Rows from block 2, named by matrix and row number. Rows with one number belong to one attention dimension. Each number is 500 + 25 x the weight over its row's rms, rounded and kept within 0 to 999. All counts start at 0. Numbers have three digits each. After the name is the row's rms in percent of the matrix's.
# v: attention query, key and value (stacked) (model.blocks.2.attn.qkv.weight, 576x192, the v third), inputs 0-95
# proj: attention output (model.blocks.2.attn.proj.weight, 192x192, transposed), outputs 0-95
v.75 096:494535501485509496516472482514490514503497495501439533523490517461465486478475518522491522455491490504472492517532535503499501520490498500494533468499477506501466565496484520518445473485536510510534526497518495523506507492522443487558529505532502513509551485554476510521509529460531509498
proj.75 092:498460488505476506478504538506480463488532472500520458527550534505504486495483478525524465546545479523476492515458496529490474476520446506461476520504509471515511472483437519524500504496511496495492452490463512503473528504510521507495445546492531484493473528517533527480495470492487488502
v.76 091:499465514519479494499493528524465555506492505515485507489479497538470508509478448472518499524539487541536550531518472502546500522511541502496466486483526479486491454459477485520433519522508496489484555513496469508502526484525503494505490493505448517514515503433485564458513473507487510459
proj.76 092:511494517473491498499529491467488491518499497526486512480542534502574517468492535516548517500487522535504467540493491504509496479492440469480511546485536497491481496493507471485498492512523499493543475535509497486504508520482484505458484494496500505518524483524508500512500492533496506490
v.77 094:489473504483507497514546429500497490542475485575495536469499508447504534512470530531463517512524453507492506513549497466490510504480464510484491472473445499475474503488464486502530482511497505495519530475505524508478508488509491453469519499509456495507474471498498560489457486491510492481
proj.77 092:510510525485480561491499524485530469490519534483498501504474482501497487475516525485509487517471540502492469526470496479488539479483591505464492495490523510465523510505464495461515465507527457478508529505516446478502529511522457550549450546480508520506506568489490479500477506503489489495
v.78 088:515508491523513492475514527516495466479472458501510489468475519540507509510491494500501492487478541486528489454507497503445516524479512567498531495498556534469479509507486540513485477482494501499506493539481488496501456502503488551548519533484507486433533509434474443498476532507470473484
proj.78 095:463504501509532512470471490482495503497553491480513497472474567449498490504505450538530511486494513474498528523510486541546516499473511479519507552550457522497514500502473484477507520557521450504485483467461509554480523507520492512497536481519540507508488517495491519494505485522453555483
v.79 098:494414458523521543499437461464496492532529490461559525495490497515499479509515520523456487501499495481510493527501545489530474522508538501514516520468494523487528429495489508524509483507548524490521490522515484507491506467506508533516461501518550486508546494535475494464521468466479517532
proj.79 088:492535499450471455507487502531541512531465530499496473520472508503503492515521448519461500478494508509489500559501496476516532484476512490536493491505523514503451518534476480506465457513514479592500522508528514529560520538525498516475519491507468535490467512440515524563482496506523523500
v.80 099:484513501472464495477505504502520507528482482479525491521477509521478515474546510488494526478515549532511554522504543530506467515521498484486473497493518482496470519476548477489525530482508522529577476508522545493529544462491479489510522522501513505456524545461463530498508483519511460481
proj.80 103:467496441502490466491496452500516480499529521493531519501559466513527461517508518470469525500448470512515470525513489450496500526478545516490493514462459516516533529489468459498489488488522511519508498449463489497514479495478514481469486481483476498510513481536513505522518542473477505530
v.81 097:499486468498478509504507530465478547526543503515562483451492516494516493496491491516528486534458504475511501482511512497517506489485512485510476516520532473478527471507475535505507525492481523507529478516526472532507517488499555536537502487531484481464508490443469509449500496468486495464
proj.81 101:505519494506505521499523493474525476489517496489513526498527507552510533477471470528522480502492482518479486496490466477496502500493500518492506523490461506563466486522522491496490472466510538526476537506467490495550536534514460470512534498474550510506475499523529509533548516479519510472
v.82 096:508531526536480520506509487476507539566495512474554495491508442485528531473497498517495529529539499519492504493501487550523521527477507545535512512488515573477503526529469506509453478508514498472491493467517473464488506486528489550471521490480471526533482495472474535489459512520469535490
proj.82 099:484512485471511508508498487529509518465496525482483464493478542494438474508459518524482504466517509483540538468477501471478483486473505487485503497462526481460468457471550496519498521456504542533509466504485493559517491517469478515514480529497464508546518502459539516493548495518482468511
v.83 099:495437505471458474498513512500542468462517491510473509517488505431473515487500480483526498474457571531500510501498482493471485462474482487505484470504468496499496573521499524512488510502509495470518502486524515475503507518537499479476488485563505507516507512529487518504474477463503499499
proj.83 098:510523473523537487458507498504469520510442488515509515490540474489471514499522536472494505532516470515487456493573487479511505518478498512467499455494597496489527504466499488486547514474496526499480507500500511522500498504493515483493517444496496499449540491490539493466461529514455506474
v.84 098:519467496494536504521494525450499531518487472494435531463563517509507490491499501509487498495520524489461463473506506504486509508446545515492463512513511508509460448495551452494453503496535515510522539435500467511476490439440517493443546498465520504491479535506519494488493487519522492482
proj.84 103:513497482549511534472553473482471530478522496503468504488436449450453518526482476529501516470511466509551530508541482496493519467513510509545551502479518530544536486475436510471547496520476515521515498486489463491487466549475454548528502491470455525492509503505463527513496518520519482495
v.85 100:487529498474521539511485494496534486481468545525497524508494494517462507508461523473488494498465511513511509501496493493492517499531536476494478476483514523495538522487488492517545509461504480472503522517491467499521510488511477527499507531504515464541492471507489472481527535520511514547
proj.85 103:511464476514527495542492510477491494550514475535492477498507488494540496485482511525547496580492533504503472490570518500540511503449477492475515524543477487481469483484486500555422490543499497513544470499497536465499491519476494502481538467529465541526503507490516518460505474487503485525
v.86 091:489524493502492500519490542461461482462546495433479503557511442523492503461504497478512470498502490486486507517520515541473441500515488507498502474481538526519498445512499574463509515490503503499501468507459518461560459516472500482514505460488501502518442477452491496546490510478478526464
proj.86 103:493481511503473501521489467516534527535469513519489504450525498512500527523445505469492531524502511467499526494478481483474527503450470521509519502501465506466478458497487456498465498493503486544456513485526505493459562494455549501496501536474490488538502535535498520484504494519488487526
v.87 097:510506504522526499458479504533472464512527531493519539503504521487462505510467524544491497508492508497470518513472525477452493509498529531526478522499504497463481463469532524507480503495517535493510516508543510533494513504529531468502503487504521513525457514459540540490502507519508511571
proj.87 100:531536493513512535490541463496500495510472485463518518505524486519504495490547488455504482514479475513534480476499523463546514475475482470501524466539525476560489512533499478484518509501476480506495498548465521504485489484494510537496548485490495479487489550516454481489480506474523473469
v.88 091:494521461524513508481496515531474524506485480502483506512495522500505511464548520489460521520499515506488498474512497495521549535526576480490487478514500535442535518518503510496430503490502470514454496487525475523497503529532510498486470443485524467543458443500500475514473521496496488477
proj.88 104:450486509523493510532478467492507502529502490474482521503450535496484471489460466466512492500486524515459504460487464505477474514459478507461499502503563537467495511464540507513528519503547519495496513540509491464501476523514497503459545514486502531547516504506491516538523514530532503511
v.89 093:536463559487490503499484486514501511506519451496498490528489532536474519521519483477501532486534490459490511489491501476510496465481490494520552523487475498535543520511466482500541495486498515472486533485507496495467493560441508514511498434458477519500502524551493484510466530504496519468
proj.89 103:495563461510491497493498516508477497486508532459521495502467466492462493510470478501473455477496512489510502541510513508488507464449485530489493467521510489466481522505498506479505473503489507495494489477518472491478482509537484470521534534498443488489497488504511487454524495488521524533
v.90 098:480529552490481468507489477483489510481547498491459487488504494461511507454524496541489467497481486496539504443448549526492502519493481523489508437484500461486495509531516467522535464520524490509498468496516458497484486507485511496494483454501516493542505517489487522528480472468482487498
proj.90 099:494464493507474465549481507495459499509516532467541492484497475488508477491493487483484499537538502526477492515490489526477487470491496495528462511524478513481491544522488544526528503496484485465485485495530495479542542485473520530522492485493485484470529478513496487519506497545543467471
v.91 102:503517517525541498491529519465503512478511518474479522530483500463479487493498497530510507525530466498508489498479508473513527495535459418499548488523453482491524494489471518542515501477531480477478523496444542518463469506508529547514504481556500508453499486479487516504492472489550504510
proj.91 106:490513524476468491509478526474469519459461507488486461494516508554475492543525521435506503517519486506515451490533526519564461507519509506494484500494506515519473530483474525463491482501478484497524502519513570508485505489523488509469523490518497560489441490511511519486489500506453520489
v.92 098:516508482511490506494485505487466457537485515522495512529519485488467517489507564470501536526538535472491493490503500517505489547522515516503509491491506505487465505479482528530464467516505474516515524506495495524513481522450453490519507493491476520534503492505558513516489508530473516500
proj.92 104:476483502516513495470538513523538502471532549523511497500500521514495526499444488473499501473476460515517505523483511461520537496508459467478484474504476531502515493532497463530501531475483521477514496535498488515483483530555519500501458533544505468544506481500478503465493488458495524523
v.93 096:520514499520468526511518527512521533508521536526527469524562487497479518513462506489482475501510497478468482505490511499556494519509526517482495531498501448492513526461522530471468498458524470521491503467475496503525530458488426483499455526497544474489534545474488498465513477523491503496
proj.93 098:517495495500526487456448485505521509468535490527446520491507526487486466443499501500538511505461494465527540498532523515501532494448497475516514483490495514533477508509474501481477498520486493503502522544526466545486510528550517510502522460509476510519515454466503460495485525465560459503
v.94 095:512473516492494467485490515496488496494468492468462501496501482515444511443462498488517562525461487506480503542486506447478490496505486475477492487511496525509492512538457491480492564491500494515499511475520433506473481478507491491515463477530449509499492518462509522514502497496536459477
proj.94 098:548476445518503529530504463532482537501467496509525499539496503484452501542526475504483471464498506473500496493536495504496516524491538522505473533527444468518466548451519467505492467482514519501476518485512464493530473484514458550506506488526520513459499540492512471450540514502493511513
v.95 094:502472458473514462500454509502521515542551505470485482506469486503552461540501503519515525474516502487519472514491485484519495497527494449527561493479515490508491524498490517493490519536528472469500493483521511520494503500471513507516486482533485464538520518505501480464502520530482513546
proj.95 105:537512525464490511523519502492443465466496536525527519492504489480480525474437494453494487511522517499507520516476498526495524519525537499472481499513524487471490512501497512497498489476473484505471502443453474519449499534460513469497515503496522514495486499493549492503499474479492560507
v.96 102:500491448493493421505454519504492495470501479507487474494516532515490487488492491516490501499469507494451510529501510529476503536445487479535536484511485523509535531529470492494478491507523448501480476537510464477480506505499543489542525456502454526484487469528540480472566495479503498507
proj.96 109:541497530516505515519534528444493521527520526516505466482469473481538482508449504465480471556474524499499520550482496481471559506498502461519511514497522477466505486443473520473502522487530502511528539483489463483485454527498481495478490524485515474503531512468480532495496511493470520459
v.97 095:512464534506529542488504478541510482483484524505509538537522487505477485496485473530504517506536483502480476490468490514549419510472523466480478458499515503504509556497531480559503530470508445467458495453502489475519472480546494512549508519478529477492517486548490519478539454469459517450
proj.97 108:510513451452487504516517498520538534514500478482495496492470516470487502500513484463539501477460468484481542507489493521516533503510482493521508494511489491510509491526531495509500481461518527535481541484468512494521555511497502485456537488479531481495501523455523470530479527512532553508
v.98 098:501520449471487464516500532473477491515514532477459432512460469533501510523451494504513524519516425475464497441520521485522488456487517474486519496443510493523534541487494498522525510467531508487503491430548495476487492501489490519508495508483486531499534493520532503462482454525505511502
proj.98 111:517475496545502477504487475507496461496545490502491545504471479466483504493539515511498533494491558521519538515485471478512494483516477530482493475454438529507452485522475519468522517499491543532512542541545514501486504488476543498485520466498454455525463476499499536512488531500472503522
v.99 094:502468515525455495513514517477508502514474491497486509486433523505499514509475486494471537448525484540535488490482474529496505489525505531514506458520489511549527524470484457529494575496481503523475452499493486544522532531495493463523476512504483522472525494489487456496531533461467523505
proj.99 115:560544495515463532530533478559483521489513513494481517492516529504533470552529482500543459487498489547475506491463523477502495502515466474490477482474549530479529526509535547458505462514511504491522528513493513519472524515524534504451493518478496513482496520517471472474503510494527478471
v.100 104:497525536488484531509510486547540524478525505538519441533505497507532523542495479513448491485497478501472498518497544494514515436501494526511502520529522481506491493469503511433485533487482459514523537496488478535495512485489467525510502503549559520467481464478467471518521472497502468515
proj.100 105:499491547505504478486496499508506507547450536489539533479482535509457518458518510484528481517491483501523534469488451474507480520484503513492496504455464486498496519512506505510488480544472526458487497515498501486493522514504498474500536509509525499470525545508500530528477472460519507498
v.101 106:490479477513496511465509532530496502505482518519485485463530529495468518515481505510518492491511548491517468514541510492496523468490543532523531541509486483509500530507497543506477523490483482499465477507492523507453495523465495472504479515453532492494531495484536515516473548512464495483
proj.101 110:488502505519489480498456509487503478475539502496515477507550506532501493497460514452510494511506511521505505507519528566467489457491479503495506499457454518514494490494459487536467468492547495529546547481480468494499498501495528485539523472498486481461519490520496528501525519511503553486
v.102 110:508496518461478521481492505520527490449497447494444507499501450505518539475566484497490481483478439513508441500492512462494444452479494485522500481523505513500520477510463508525493466501541513549537464508497506488502492512514538510491453502508500521525510485529489525522478449483501499499
proj.102 118:502545516546479516505496504490470498466489507509477506491505544498476494462467491516510532487528477489497527534508549491483512491525482518481504491504493451567521513446496494523514515503476512429514487472520523532490501534463483480494505528520530494513506491484526489512542532509509465556
v.103 110:485477465479517465484507505506490477500484491490501407487501507487485489491468528510491479520518474461484529488482504497510520487467511523608502486530517516498495473504527466499479524482521508493463487525503502497521490528484511534497526508506473511509505480570496516487525543502515464521
proj.103 115:498488525496521524484516515502490507491508496520516534513500501476505550507533515487479535494512515528441489475498470472482516497552485447466527506531473517559456476509480520503563499471505504515526506465516511491445516503496500493477503550511522463458507507503528450529506538540502533461
v.104 098:516459472503466507468444483535521501475545486500504516510544539500463492465511503467503523500488498503528459529475518516560535522499488474553523514516474488462478499491579494510493514503470488456514461524487505523472547523480511498484475536440478493483538508489511506506495482499491486497
proj.104 104:510503500501550495504544509509494491483505473475497531470531476528518454504532501556505470557489450480479518507496492531502507504522530491509492466511491499568479491476482492531511492494514541536478520474514498504542469516523523520507521471496566452517509508506509499482464493505455513495
v.105 092:498511511490493524545524552455518486528515470531517512460458546522475503486505459501494517535537501479510484520484493499501505495499492502535456474516495510506496476500463514457460481550493522500453511508466562456507523472547485510509456502483505484553501501521523478499519502491476521456
proj.105 103:556489478490524515473523472552477512519484530509504532533521496467502497482468488501503484487471495531507514539481486498496509527517493437470485548470512486481534521484527465472522484460478480518503535491510497503431496482485507518479488501507487507455514461499498474487492498487445498532
v.106 108:477504503519509506515527500511514524499497483499477527513473482493515488462496523474510517516464542508484468554511507507487513517490475537559525475517513508488501565502501551499529526507538512533504534482461479448494526487479530510475552485491501513523507483414476522459501560514462465513
proj.106 110:528512492530493504487502529476537436481476538492497503502514531527481532491474495542476497557512520453527504489537534482506530532506496479468488480529478438502547498465485482471472468486467502537447505444496510503548489525506430539486489498492494513464510512533492486506492443459486516531
v.107 102:472504507473499488480489493520529468495521488491515508497502525492495456525534469504522510477510459535474517535482506509506478451467503542454527486512472560521515461515524524553491486500520481511485433534485472528446509523520479512494481493515507492504503491531468518491501545515481513510
proj.107 110:545470531521467511517510514533461467518486526506489517555483520495529549517528493511523503486532508467469522491504492504499506474529447512562487483470479486488532545495518460511519513519489427469542485468522478486480461496479510527500510519517525493526492503489503541491514461471510513523
v.108 094:502517541507465509519508479505489529491514517473483479496522549501471505511481499503494541515517492530464524500500500476482515512508478487579487493468521536470478552497485533474493483516511498489497532545489511465487494460516476484550501500493501484540515532577485496476452491470508491484
proj.108 106:505449439500570488487513498498550514506505543497496582513467477492485508507479521492485507484466507497487507496478510501510473462514515510462506502498493528491526476520477508492514520502504534498481472471511497513452510529493514505497478502513501507486479478478503457473564489504477492519
v.109 098:530526514563456529497545486501454510503505485536470489519580521502503504478555498497492471522485497489532555496508579523473462510485482452505464477516530503495506545504482472508516499497476550483507517496538525478468476476514496463506461511520514508525467508523492510539533522503490481515
proj.109 108:516532481481517455440513475532517499501458537433516504484481499491512533507490526506487498485490471497469498480475488500517544503500493528489533500553527495525498480527507482489491483532459466464500493510482493491465498498496510492478454485507515500476495522472543508495494511531521525467
v.110 096:503497528504528481508502487478470526484517526492515514529468484493465459536478524512545478515483524469536537508534513516457492483500507543484504475499519494560489476507489471508485546474487503538519494489473547484531522505461497482492532467490452470509479490456507506457524525471484454498
proj.110 103:508493517457471480549515483475466498515512456484500504502483540508491546511540504458459512528438505477468496523457534478524517509561479472470448506487506444443434518470488503515517490523493477491467511484500508575517484462503480506446499475480527530517535507536491526487507488541515504521
v.111 102:547473517538521505507504480526503532484515535484498482510477540540510519489520532525479523501538462466488484545548485518529503487489488477518507519509580507503474497494516493548493524538500526483540465510465477499459492554518485511460481468542503498532528506527504500523495489479521529450
proj.111 105:472490517481488510513528497480512473515524490491498502518505495440529485487501513516533496476515518485490491543487524516470512509508477529455539539513453517511518509521465475477479530484510463487433502469595515505463495474494512483467500532551490527525486517491505495454492514503462495502
v.112 100:522475534502469548516496510472494441514536473475500526491477464488511482474504483464510520530560476518491472485494506463506456506509526490471485525536506491488490531460475462501478499524520480457498485454487539480480492481512523465481521539454477482496472516488499557493496485517544542544
proj.112 109:531509509490523498523496487514525456524490458490506523490470521521514523469508499549463530495472464540466510509509468527526491533466519530523521512445511517509541572510523507440509507469461501534517478511503484545539525547505502492509503488534501505499502497501546531500513529469474502488
v.113 102:479512533513504494515470500481518517509515500462502472447498544485508522506477497544502471519548474500514483516479522453508531524504475510547454513537504504512459537508528507512470529543496509518478508481479475516456522472493478491490520485500545501504500462478525563469495460491540528498
proj.113 109:518498518469475505534494491554471491496481514491471483527463483523473498476494497507545492507535533538520495517538497516484509492524459537455523499524513486491476504559499513478438458471481484468481469496489520466519510490496527513479537502504495492519481480494465508477511476492537515455
v.114 096:509495448461506492512470463543500437539525486502499511476484528484524453490478498529504465485488453511468475517529484505511519483465518496491484515495434507495462475479485474544498500513522522487496463524514479504519482542525501524519447465472514463482474512530506517474468404513520516520
proj.114 108:496508533512493527505485465455533471491483484489508516526542488509478476485520510492521534458483524497521555525534543486474495484560480507477457494498523522501493515506519528478545489523567469480504511507509494529516538527492532481557533476434489485493462531489497493468520527485526518456
v.115 095:488475491515534497497468525543500489483502494522531457463467477497540494514507517455502477532519525498503492515524509547524555445497482522480504514490536469476488533535503502506470507474501474540508514509487543485461531488473516522476508502455494485459521519507485440493536507495461497476
proj.115 108:508452485461457518463495490511467475543467534486479524556518468503513541527506528515498516512526522466479498471546419498501543477517506458547518490494488533512491460471487516511506523467533536489507483476496528509518506528515472461516506530535520495492467502496478527503487519473513483485
v.116 094:489499541494521542504528507484528486517497514473519514472485430476536545529512474509433504533479492513447465480503468516474455518542507532453483527510495461552507484502485516488506504516479498513537521479481508512439470517492507535536489506485499519479518500469482491524473533510500528481
proj.116 103:516505503506542488498506456449502467517509496512502494527502471485483504533468517502488462536507485502498520530484500488555505508505527509479508460491491523499501478519488491501458490508530527491470464488502472494485492503486492465502464509533482502494521518530539507485491523504489506544
v.117 095:474516472523469443470447535538483551498513501472456504520537532481485471478487492442515527453515511461518505489513475497521568508463488504539508518504501529506487485445477504517439497499506501493482534487530537535512495495501512484502520462469509512510546528512461491474457518497489521514
proj.117 108:511524474510503499551483511486476503512523486481509520503518464477488556496481521536521513479497520503528497474570504523510522442512545538503532549497477463471503529513537483475499484511472500518489452497552508497489526469483532507507533498507501529494502506531475481468537475503502523499
v.118 089:513477492503477534505536484534477454519489518498521501529460441550519520509539458510530556469523488493504486551520533450488468491501503478551435506497537442499485485528483492498468499478515498498514470518545487488502482457522515483484486512508535496466470496493484535489514475471444506503
proj.118 096:514470472519467498521475455488485482511527501486528537481491518482502498491517529525468491520516510520493540494485486518504468538546483525521489462494511490504503475454456543494499496441460491475492520528462508505489529494484509532515517527492504527478509488484517511513502514516540531512
v.119 104:485500520493499469515467506514512524466490510523453462446465518521441487501508481496488490548516483485441451467503510512532542481512467524560511479544529484536501523507458524462493500450518478511493471481507508484448515508465492515475502523542537503497521494491518530502479472510476446477
proj.119 107:506497503484473510506509498480466508525504494506495532526509528494519458543509547508483519501479535461500463533502519495464469505538532484524512548451483543506467478476548491496498519504513490457475473469510502552482502493462523521488485493517464499473469483454472451524504533500527495509
v.120 087:511479487510505476481488546483501505490479431469513478478529534503498527496507508545477515547499473497477458507520526506508529542524467491519452477518530483530503493489488548505487507478461514482489525512512505530488511559484512542468524489506556508442486495512477523526508547498481507484
proj.120 107:500449513522525575521495507496520513504484554550512502502486451513490453510506461475560542498526533528525508488514476497479492454503498503543510504508491465499494527499464486506499506465541519483523479550471478480464490464495499495529500506493517507496529466466478462487473503548505514504
v.121 091:524462442537471518522496471486509517523483507490526492499522514495508549523544485518483494493444486532520483456484499456465469451482497513447476506470461512513517503508541552548456480521458532487474509502515477477529500479517469496541490500494472535503520529516501495475468496530526514489
proj.121 105:500482487508501506477501494467492544485516479482518496524498486484507479499470546493494544534479492511508526500462515476525489551471491513481488504491505498508525466484467515498496460507545457480556524540468513515501495482503484517492506494518518522509490477511498489501497500498472560538
v.122 091:510537548510522508511486453473522490507487503501494511504488513514504532511505499523463489489447522522498537485518458488498456460508509474442467518484490519494501484487468502505497524512551478470471506492514515494510474536537491484493482498482484497488481538497493473512491523523527505528
proj.122 104:485498445475536486505526486509481507557508514530533522497468481478494528489531460511461512468544516523510531500501477432514484489476526473484496504485474477553488460494513513454503479471525497516498515513531486504511473539486515465510526506490497523517512547477505496477530526490502501468
v.123 083:467530469484491498507459483522530556510521536475491498508488525486486513560495496473472488527499492514501518525521529473510498492489453506542483519540491484502493521442484511436466489437541480501516505485481500480493520492520513540453532487518507480479485532510479515509459553518471481483
proj.123 098:544504511527509505465490518531537492458456533495471451540527496547518550509496465493497517522530491506519487515516540501538522490514524490519499560498509484517502507515499461485512503477512479499486493463523492516449514499555568499496486470514464524497543495535493484497481508475488509446
v.124 090:542481499510506518492469504525548498508521520515478516507444520490493473509509505462486497502480510508483476481483466507517465507500513526488533488467501461499545531460478480533497499462479501508497435529483476471506497508529510557451481473514444532505467466503509464512539506504467493489
proj.124 104:493493491460462511498493513485517527489521521502496487513520497498583511527516510507444482468456487539462489489491504466505525472473480535554471483545499476522521498497508485498491508496519498468524501498507477455515483494467521504513498509505499463489515555481522522484475534532514525516
v.125 087:473493465507516441478488553518495529475520531531486505455551449516516490476499455506544508508508544493537549498517509520521494521504504514491519487502477563512506512476474506511457522489512473532528516514503434502510425478515504487485514509491537443541525513486517509508465502479513533539
proj.125 104:515526537517525560553536469498464505518468524505499509515504494516503552531440488500466498513476513516499504493483524513511535513497517504565439490500480498468492506527509533478497500488538482458504506511501522479499534522469504478507538484474500512487537449541494504429484510488498533495
v.126 085:504521503497531505517502475520489464519479458539494509507494487473527543454458530475495503480519458505457461507483412469509467523506518491507515477501528458496513524489496476453521489474495527487494503526474503507489504464448505443514513489540529495514481504463468493489479469478508518549
proj.126 105:460477504477519495473506538489486540505533531457533531548542512504477494506486476449530469417509498509490534503487472515498487470521499512477509484492455496478503471497473523489532495480467500533480506465533493530494536488566486493508486487459459510490476491510503539549487476506532472511
v.127 089:482488505526506511490515496516511543519500480502499499519474490524531501497528480491505455501509483454454460536520482506524517513487502491466475526493490473475504454487474465486477497536501544515465475491562453472497506518500517536539498506511490497494566501472512506447464510482478524463
proj.127 108:510504511539529483494513504502520510488494532465509494530517427474483525504531511527501518501519511494525488505473475468486478495502534516473496523521536482521531521537526529515527513464507505485496552488473521487489529493473468475494496486542469459492474488534480492535478493538487502497
v.128 131:464448506524521423485494479441521491510492504503508524510578491510471473479500486498475479481471560558506462536534480471552465508501515557533503534508515504503503486484526574475507462508497477483531455497498455495522495555492508491545514503501473484460477505490537502515511494499511510491
proj.128 103:481517468481518488539511532554493504498475467464490507486494506483506519508491534524486514488479498513507519503498485495479492530501487468455473474493481491475477468505505449543479501509467505512539540508513533480530518547513450504482507519484453488500484512526498508534493477525488476457
v.129 112:507521498501485522517459535515456494492525493499472471528475539448487508510509455482498475487521562541483556525503487501467530512501504492540474455469500530520492492508473552551491499470495441512504528493536481520449476518479526471521491485473482513540506502557535486481480466497478473449
proj.129 096:529442507558484485518558479490503553532506484541508472510535514507500492500511436485477488510485482468511555522500517479516510498452484475495464497458481519501514489528500490499467523495535509527521532547476520510491475507462503517478480491524521539512496510522488563489516506500523485538
v.130 118:498479475483473549488483480498507488514496503513495483518420535504507439538468505490512499479468560478533522493472501490492505488510503492476523518506487493527508499546447471536509507452537477512488482507519506493484475491471473502491489474501484518487526496457504464454523523533484540455
proj.130 101:489498508541568509512517551509477497501543504535503491507545508488512523517510503518524497479525489478487435519479530505480502493506475481489487501500487476506429512475533484499508513504488483462505502481452496521524507529514519567455514535511496470489550547518478508479511474464535508521
v.131 117:492502467517560514520485513479539473485493490507510478536514506528566539522535506486503479507497499482491468492540523499517502471464513506497515501477530489522486483484534471508534554503535498528540488499508559470507551560471490525521543525524515527472504528485487517491508487468517474513
proj.131 095:496546496456496518545497544467488544531506487472487523505470486476475498486476506476466530508459529475494511525520517508532539507495521467516498471492505487498550523486493517503489468514488466458438479534497491501490430474527557502541468495489533534510495470513519524491493526480455515477
v.132 119:490517477506505449516505515535497552505532505508503497527444515490517519542544515504488498480472518536476551487466488452505528463525474502558527497485545488514526547502508477503479492507529474493496494516494482462509455503513496516504500493498485490561483499522479522501465526511513498507
proj.132 100:472483481502522512482492498487480483514531517484491424506523500461522492493492568520513492494506480504503512509505480474484519561458493510505488504504496497517482510473542525508456503487524498467524500483517512498534457527487502489526502504519477513525501535506538475483531525461502507539
v.133 111:501489547527524572495505494517502502508486514472487476549463497479503480535516514505527520510495420525501555505494460464506476482538477491483501509497523495536525487499501539508510511504504530506481485496535583504537530539507491540507493510489557513484487478511483517513555491541503515457
proj.133 098:516491533496521535513497516491461490500448534498465490511533501511502513532468480495463507464522478502464466466543517503474491529542504490526499488503504496467521469495508491502510491477528478494555513489496483501484494483501509539470562462533489533522527473473538500511448481491496486526
v.134 100:497546520490489462484496511458498501490495475525509450494444482476454518507529540508509480474501467491497509481477486535521503495529493537482476532516525502476517538459497479466500496492493481500498516500468474495483518471523497511507506518466500492533507508501497509482481488513454460461
proj.134 089:491486508488503505543504516514505509485483522502486461555465507513474484501518521473472540525468504502521542499518492488469504503488479492496483507546471480494451532535509505506522420494504512479438511542505523435466513536514515539484538482491509492510516479497511511476521514487511455486
v.135 105:506501524498527437502483510536496510465509468471523508489504493500462516508504470475484458501503503442520518506510522477514544516458523509534501501501482506492501499519465462535548510512508521546477496514530461501513542475500502436481457500514454506528474495515479513488496483488522506515
proj.135 099:516467467523502462484488487469509472486528509515547472508459461505494520496504447481491558456516524479507545521513468551506485511544478505470507521512550521469515502515505513498476478469500547510511459488512497494494482509502528545536463482505480487489567476502522508537485493491494523458
v.136 112:497483548491509490508541478509540516490530520472483541515495496526473486471539520499497517517476491522529485504472462561491463455487504497441468526504461483489520516519537509471536508526480518502522473522482559480484530525462499512491539512534504522449543508448503499527511486491527479458
proj.136 096:503520501491467517483482519480505477478492515558537498542469538510516492494525502461481475491514510509448463483482564500506484520530474490493483460530522515465492514501506529534520506497503489518502512477478494522488484505503509487495469540482521511457514513484521545447494502475490518483
v.137 111:473523488481533504495514522456500496525517498524509487522504546516496532502510501487510467508547472484448470495550559477510509444498542502492497501490528488513505481494454520528474511516517517495551497487471495461476474515504515489500476508496483515552503516546526504499461474507489524516
proj.137 096:506490519471483517513451479492521578528517503510500475536514488516456504528485491481489537509487479500457550483490472486502507500507508536480520489456520507527526532538526488491468479504519482489476526522507487489476544495560461535438478483473508499489523484513514532508481465511458496495
v.138 102:501550535482468481527464521558462519566505499463545517494463530458506536534520497489442510462510511469511561481511519513512484472472487457526505543496488502497482474521532493484488529543514519511499526476518522518492492526472480493511483508467480519482530494562513504535497526518480544453
proj.138 091:513494504527511502470519462474535504452520508546481517505473562514508450488510485500507495473463477465471502497491496501468497487521504546474524493481483520511486535544509524547494458443503489505475481458519485471466519539517468482489502515547464499494541512528516524512491494503527472469
v.139 105:488515481504455484431498476499516461499494525550499484514485491506503437493493525496479520468586508525516455493510512492487508484551506528536489527510489486473494501524484516545497488470500500534484451480466505473504472505506514490531498459484484487483546486461517511489510509483494498486
proj.139 103:478478538476555516518513504516490551536480489474473493516474500498528507498529483501480506569481486443480488543503487534485463475466458522484459504494511472533485459491506505507517548533559505477527513486518491554515528501510507480472466502498531537501501496520489462487473503472472489513
v.140 120:485530530500570487520518557457502510477507489457489506517523515511491494490503517502535509504495493498495500511482507521517531504502503526514502503530519473518534488505505547478506454515508517524467546480491534490498497489513521521534509488504518484463482469397521527502496514477506470474
proj.140 099:519533461533489495483499497511483504544476515463551454533501484509503527492516497521529500508461487518469485485537499511536533499485485504490478502463498540463436535476541485490497501496468502482528513502512477464497497508487526523513503498479495504558498538487528518517488532522486500523
v.141 113:470502507508465496493510487504489596515525495494498505520548522490481528455508527460505475486462494499555521563475517491493490475471497493504495534507504476488481492506479481432492496535494508483532472489489530505508562455500500480489493521480507496527520488496504462497543488504497491519
proj.141 101:515523490517505534499473520475507452500496512517513483464542456489524485518514484504472464510517537496511504455515527479473521528507470544521511484516538498489479492493524512539509505490484498529451564508459490524501466519460463490537468482486490488505494490487520513492439498555487513469
v.142 115:518521565473487475504499510518458502523537482487488495443462516504474507502495509495517508502476465495495492527450518488492512539466515479521510539501535524531497552476487524500545500513491513498412476527534546448516503535518468524491510533487441493506494468496514505469505521537498509473
proj.142 098:437478477546484510515536471480543501498454489461514551527515495504490493524483491485464482525516520451474495472524458549487473468500470504533511535508515492486486499525521519504528498513487496457508512452534517507493471517522526488479525489513520488510545513516532484465429498440533501521
v.143 105:474513448461481547551480504511469517517507497486502489494483507485498518479520501472527500508499481531485461467506515503473513508493490477471462515485497485533478481460478476491477524506492471471539477501486443486504506515427507503482485465508549527458492543516484493474476505520480487469
proj.143 093:552502504498488525543485563508523486527543517480508536468503496504472495469513530538516522484471492536505518492496471492473527501513499496495488505481513442472496545528514533472502479467460477484477502488513503506525496467543456510469494516525494492464449497461494521540521500478456528492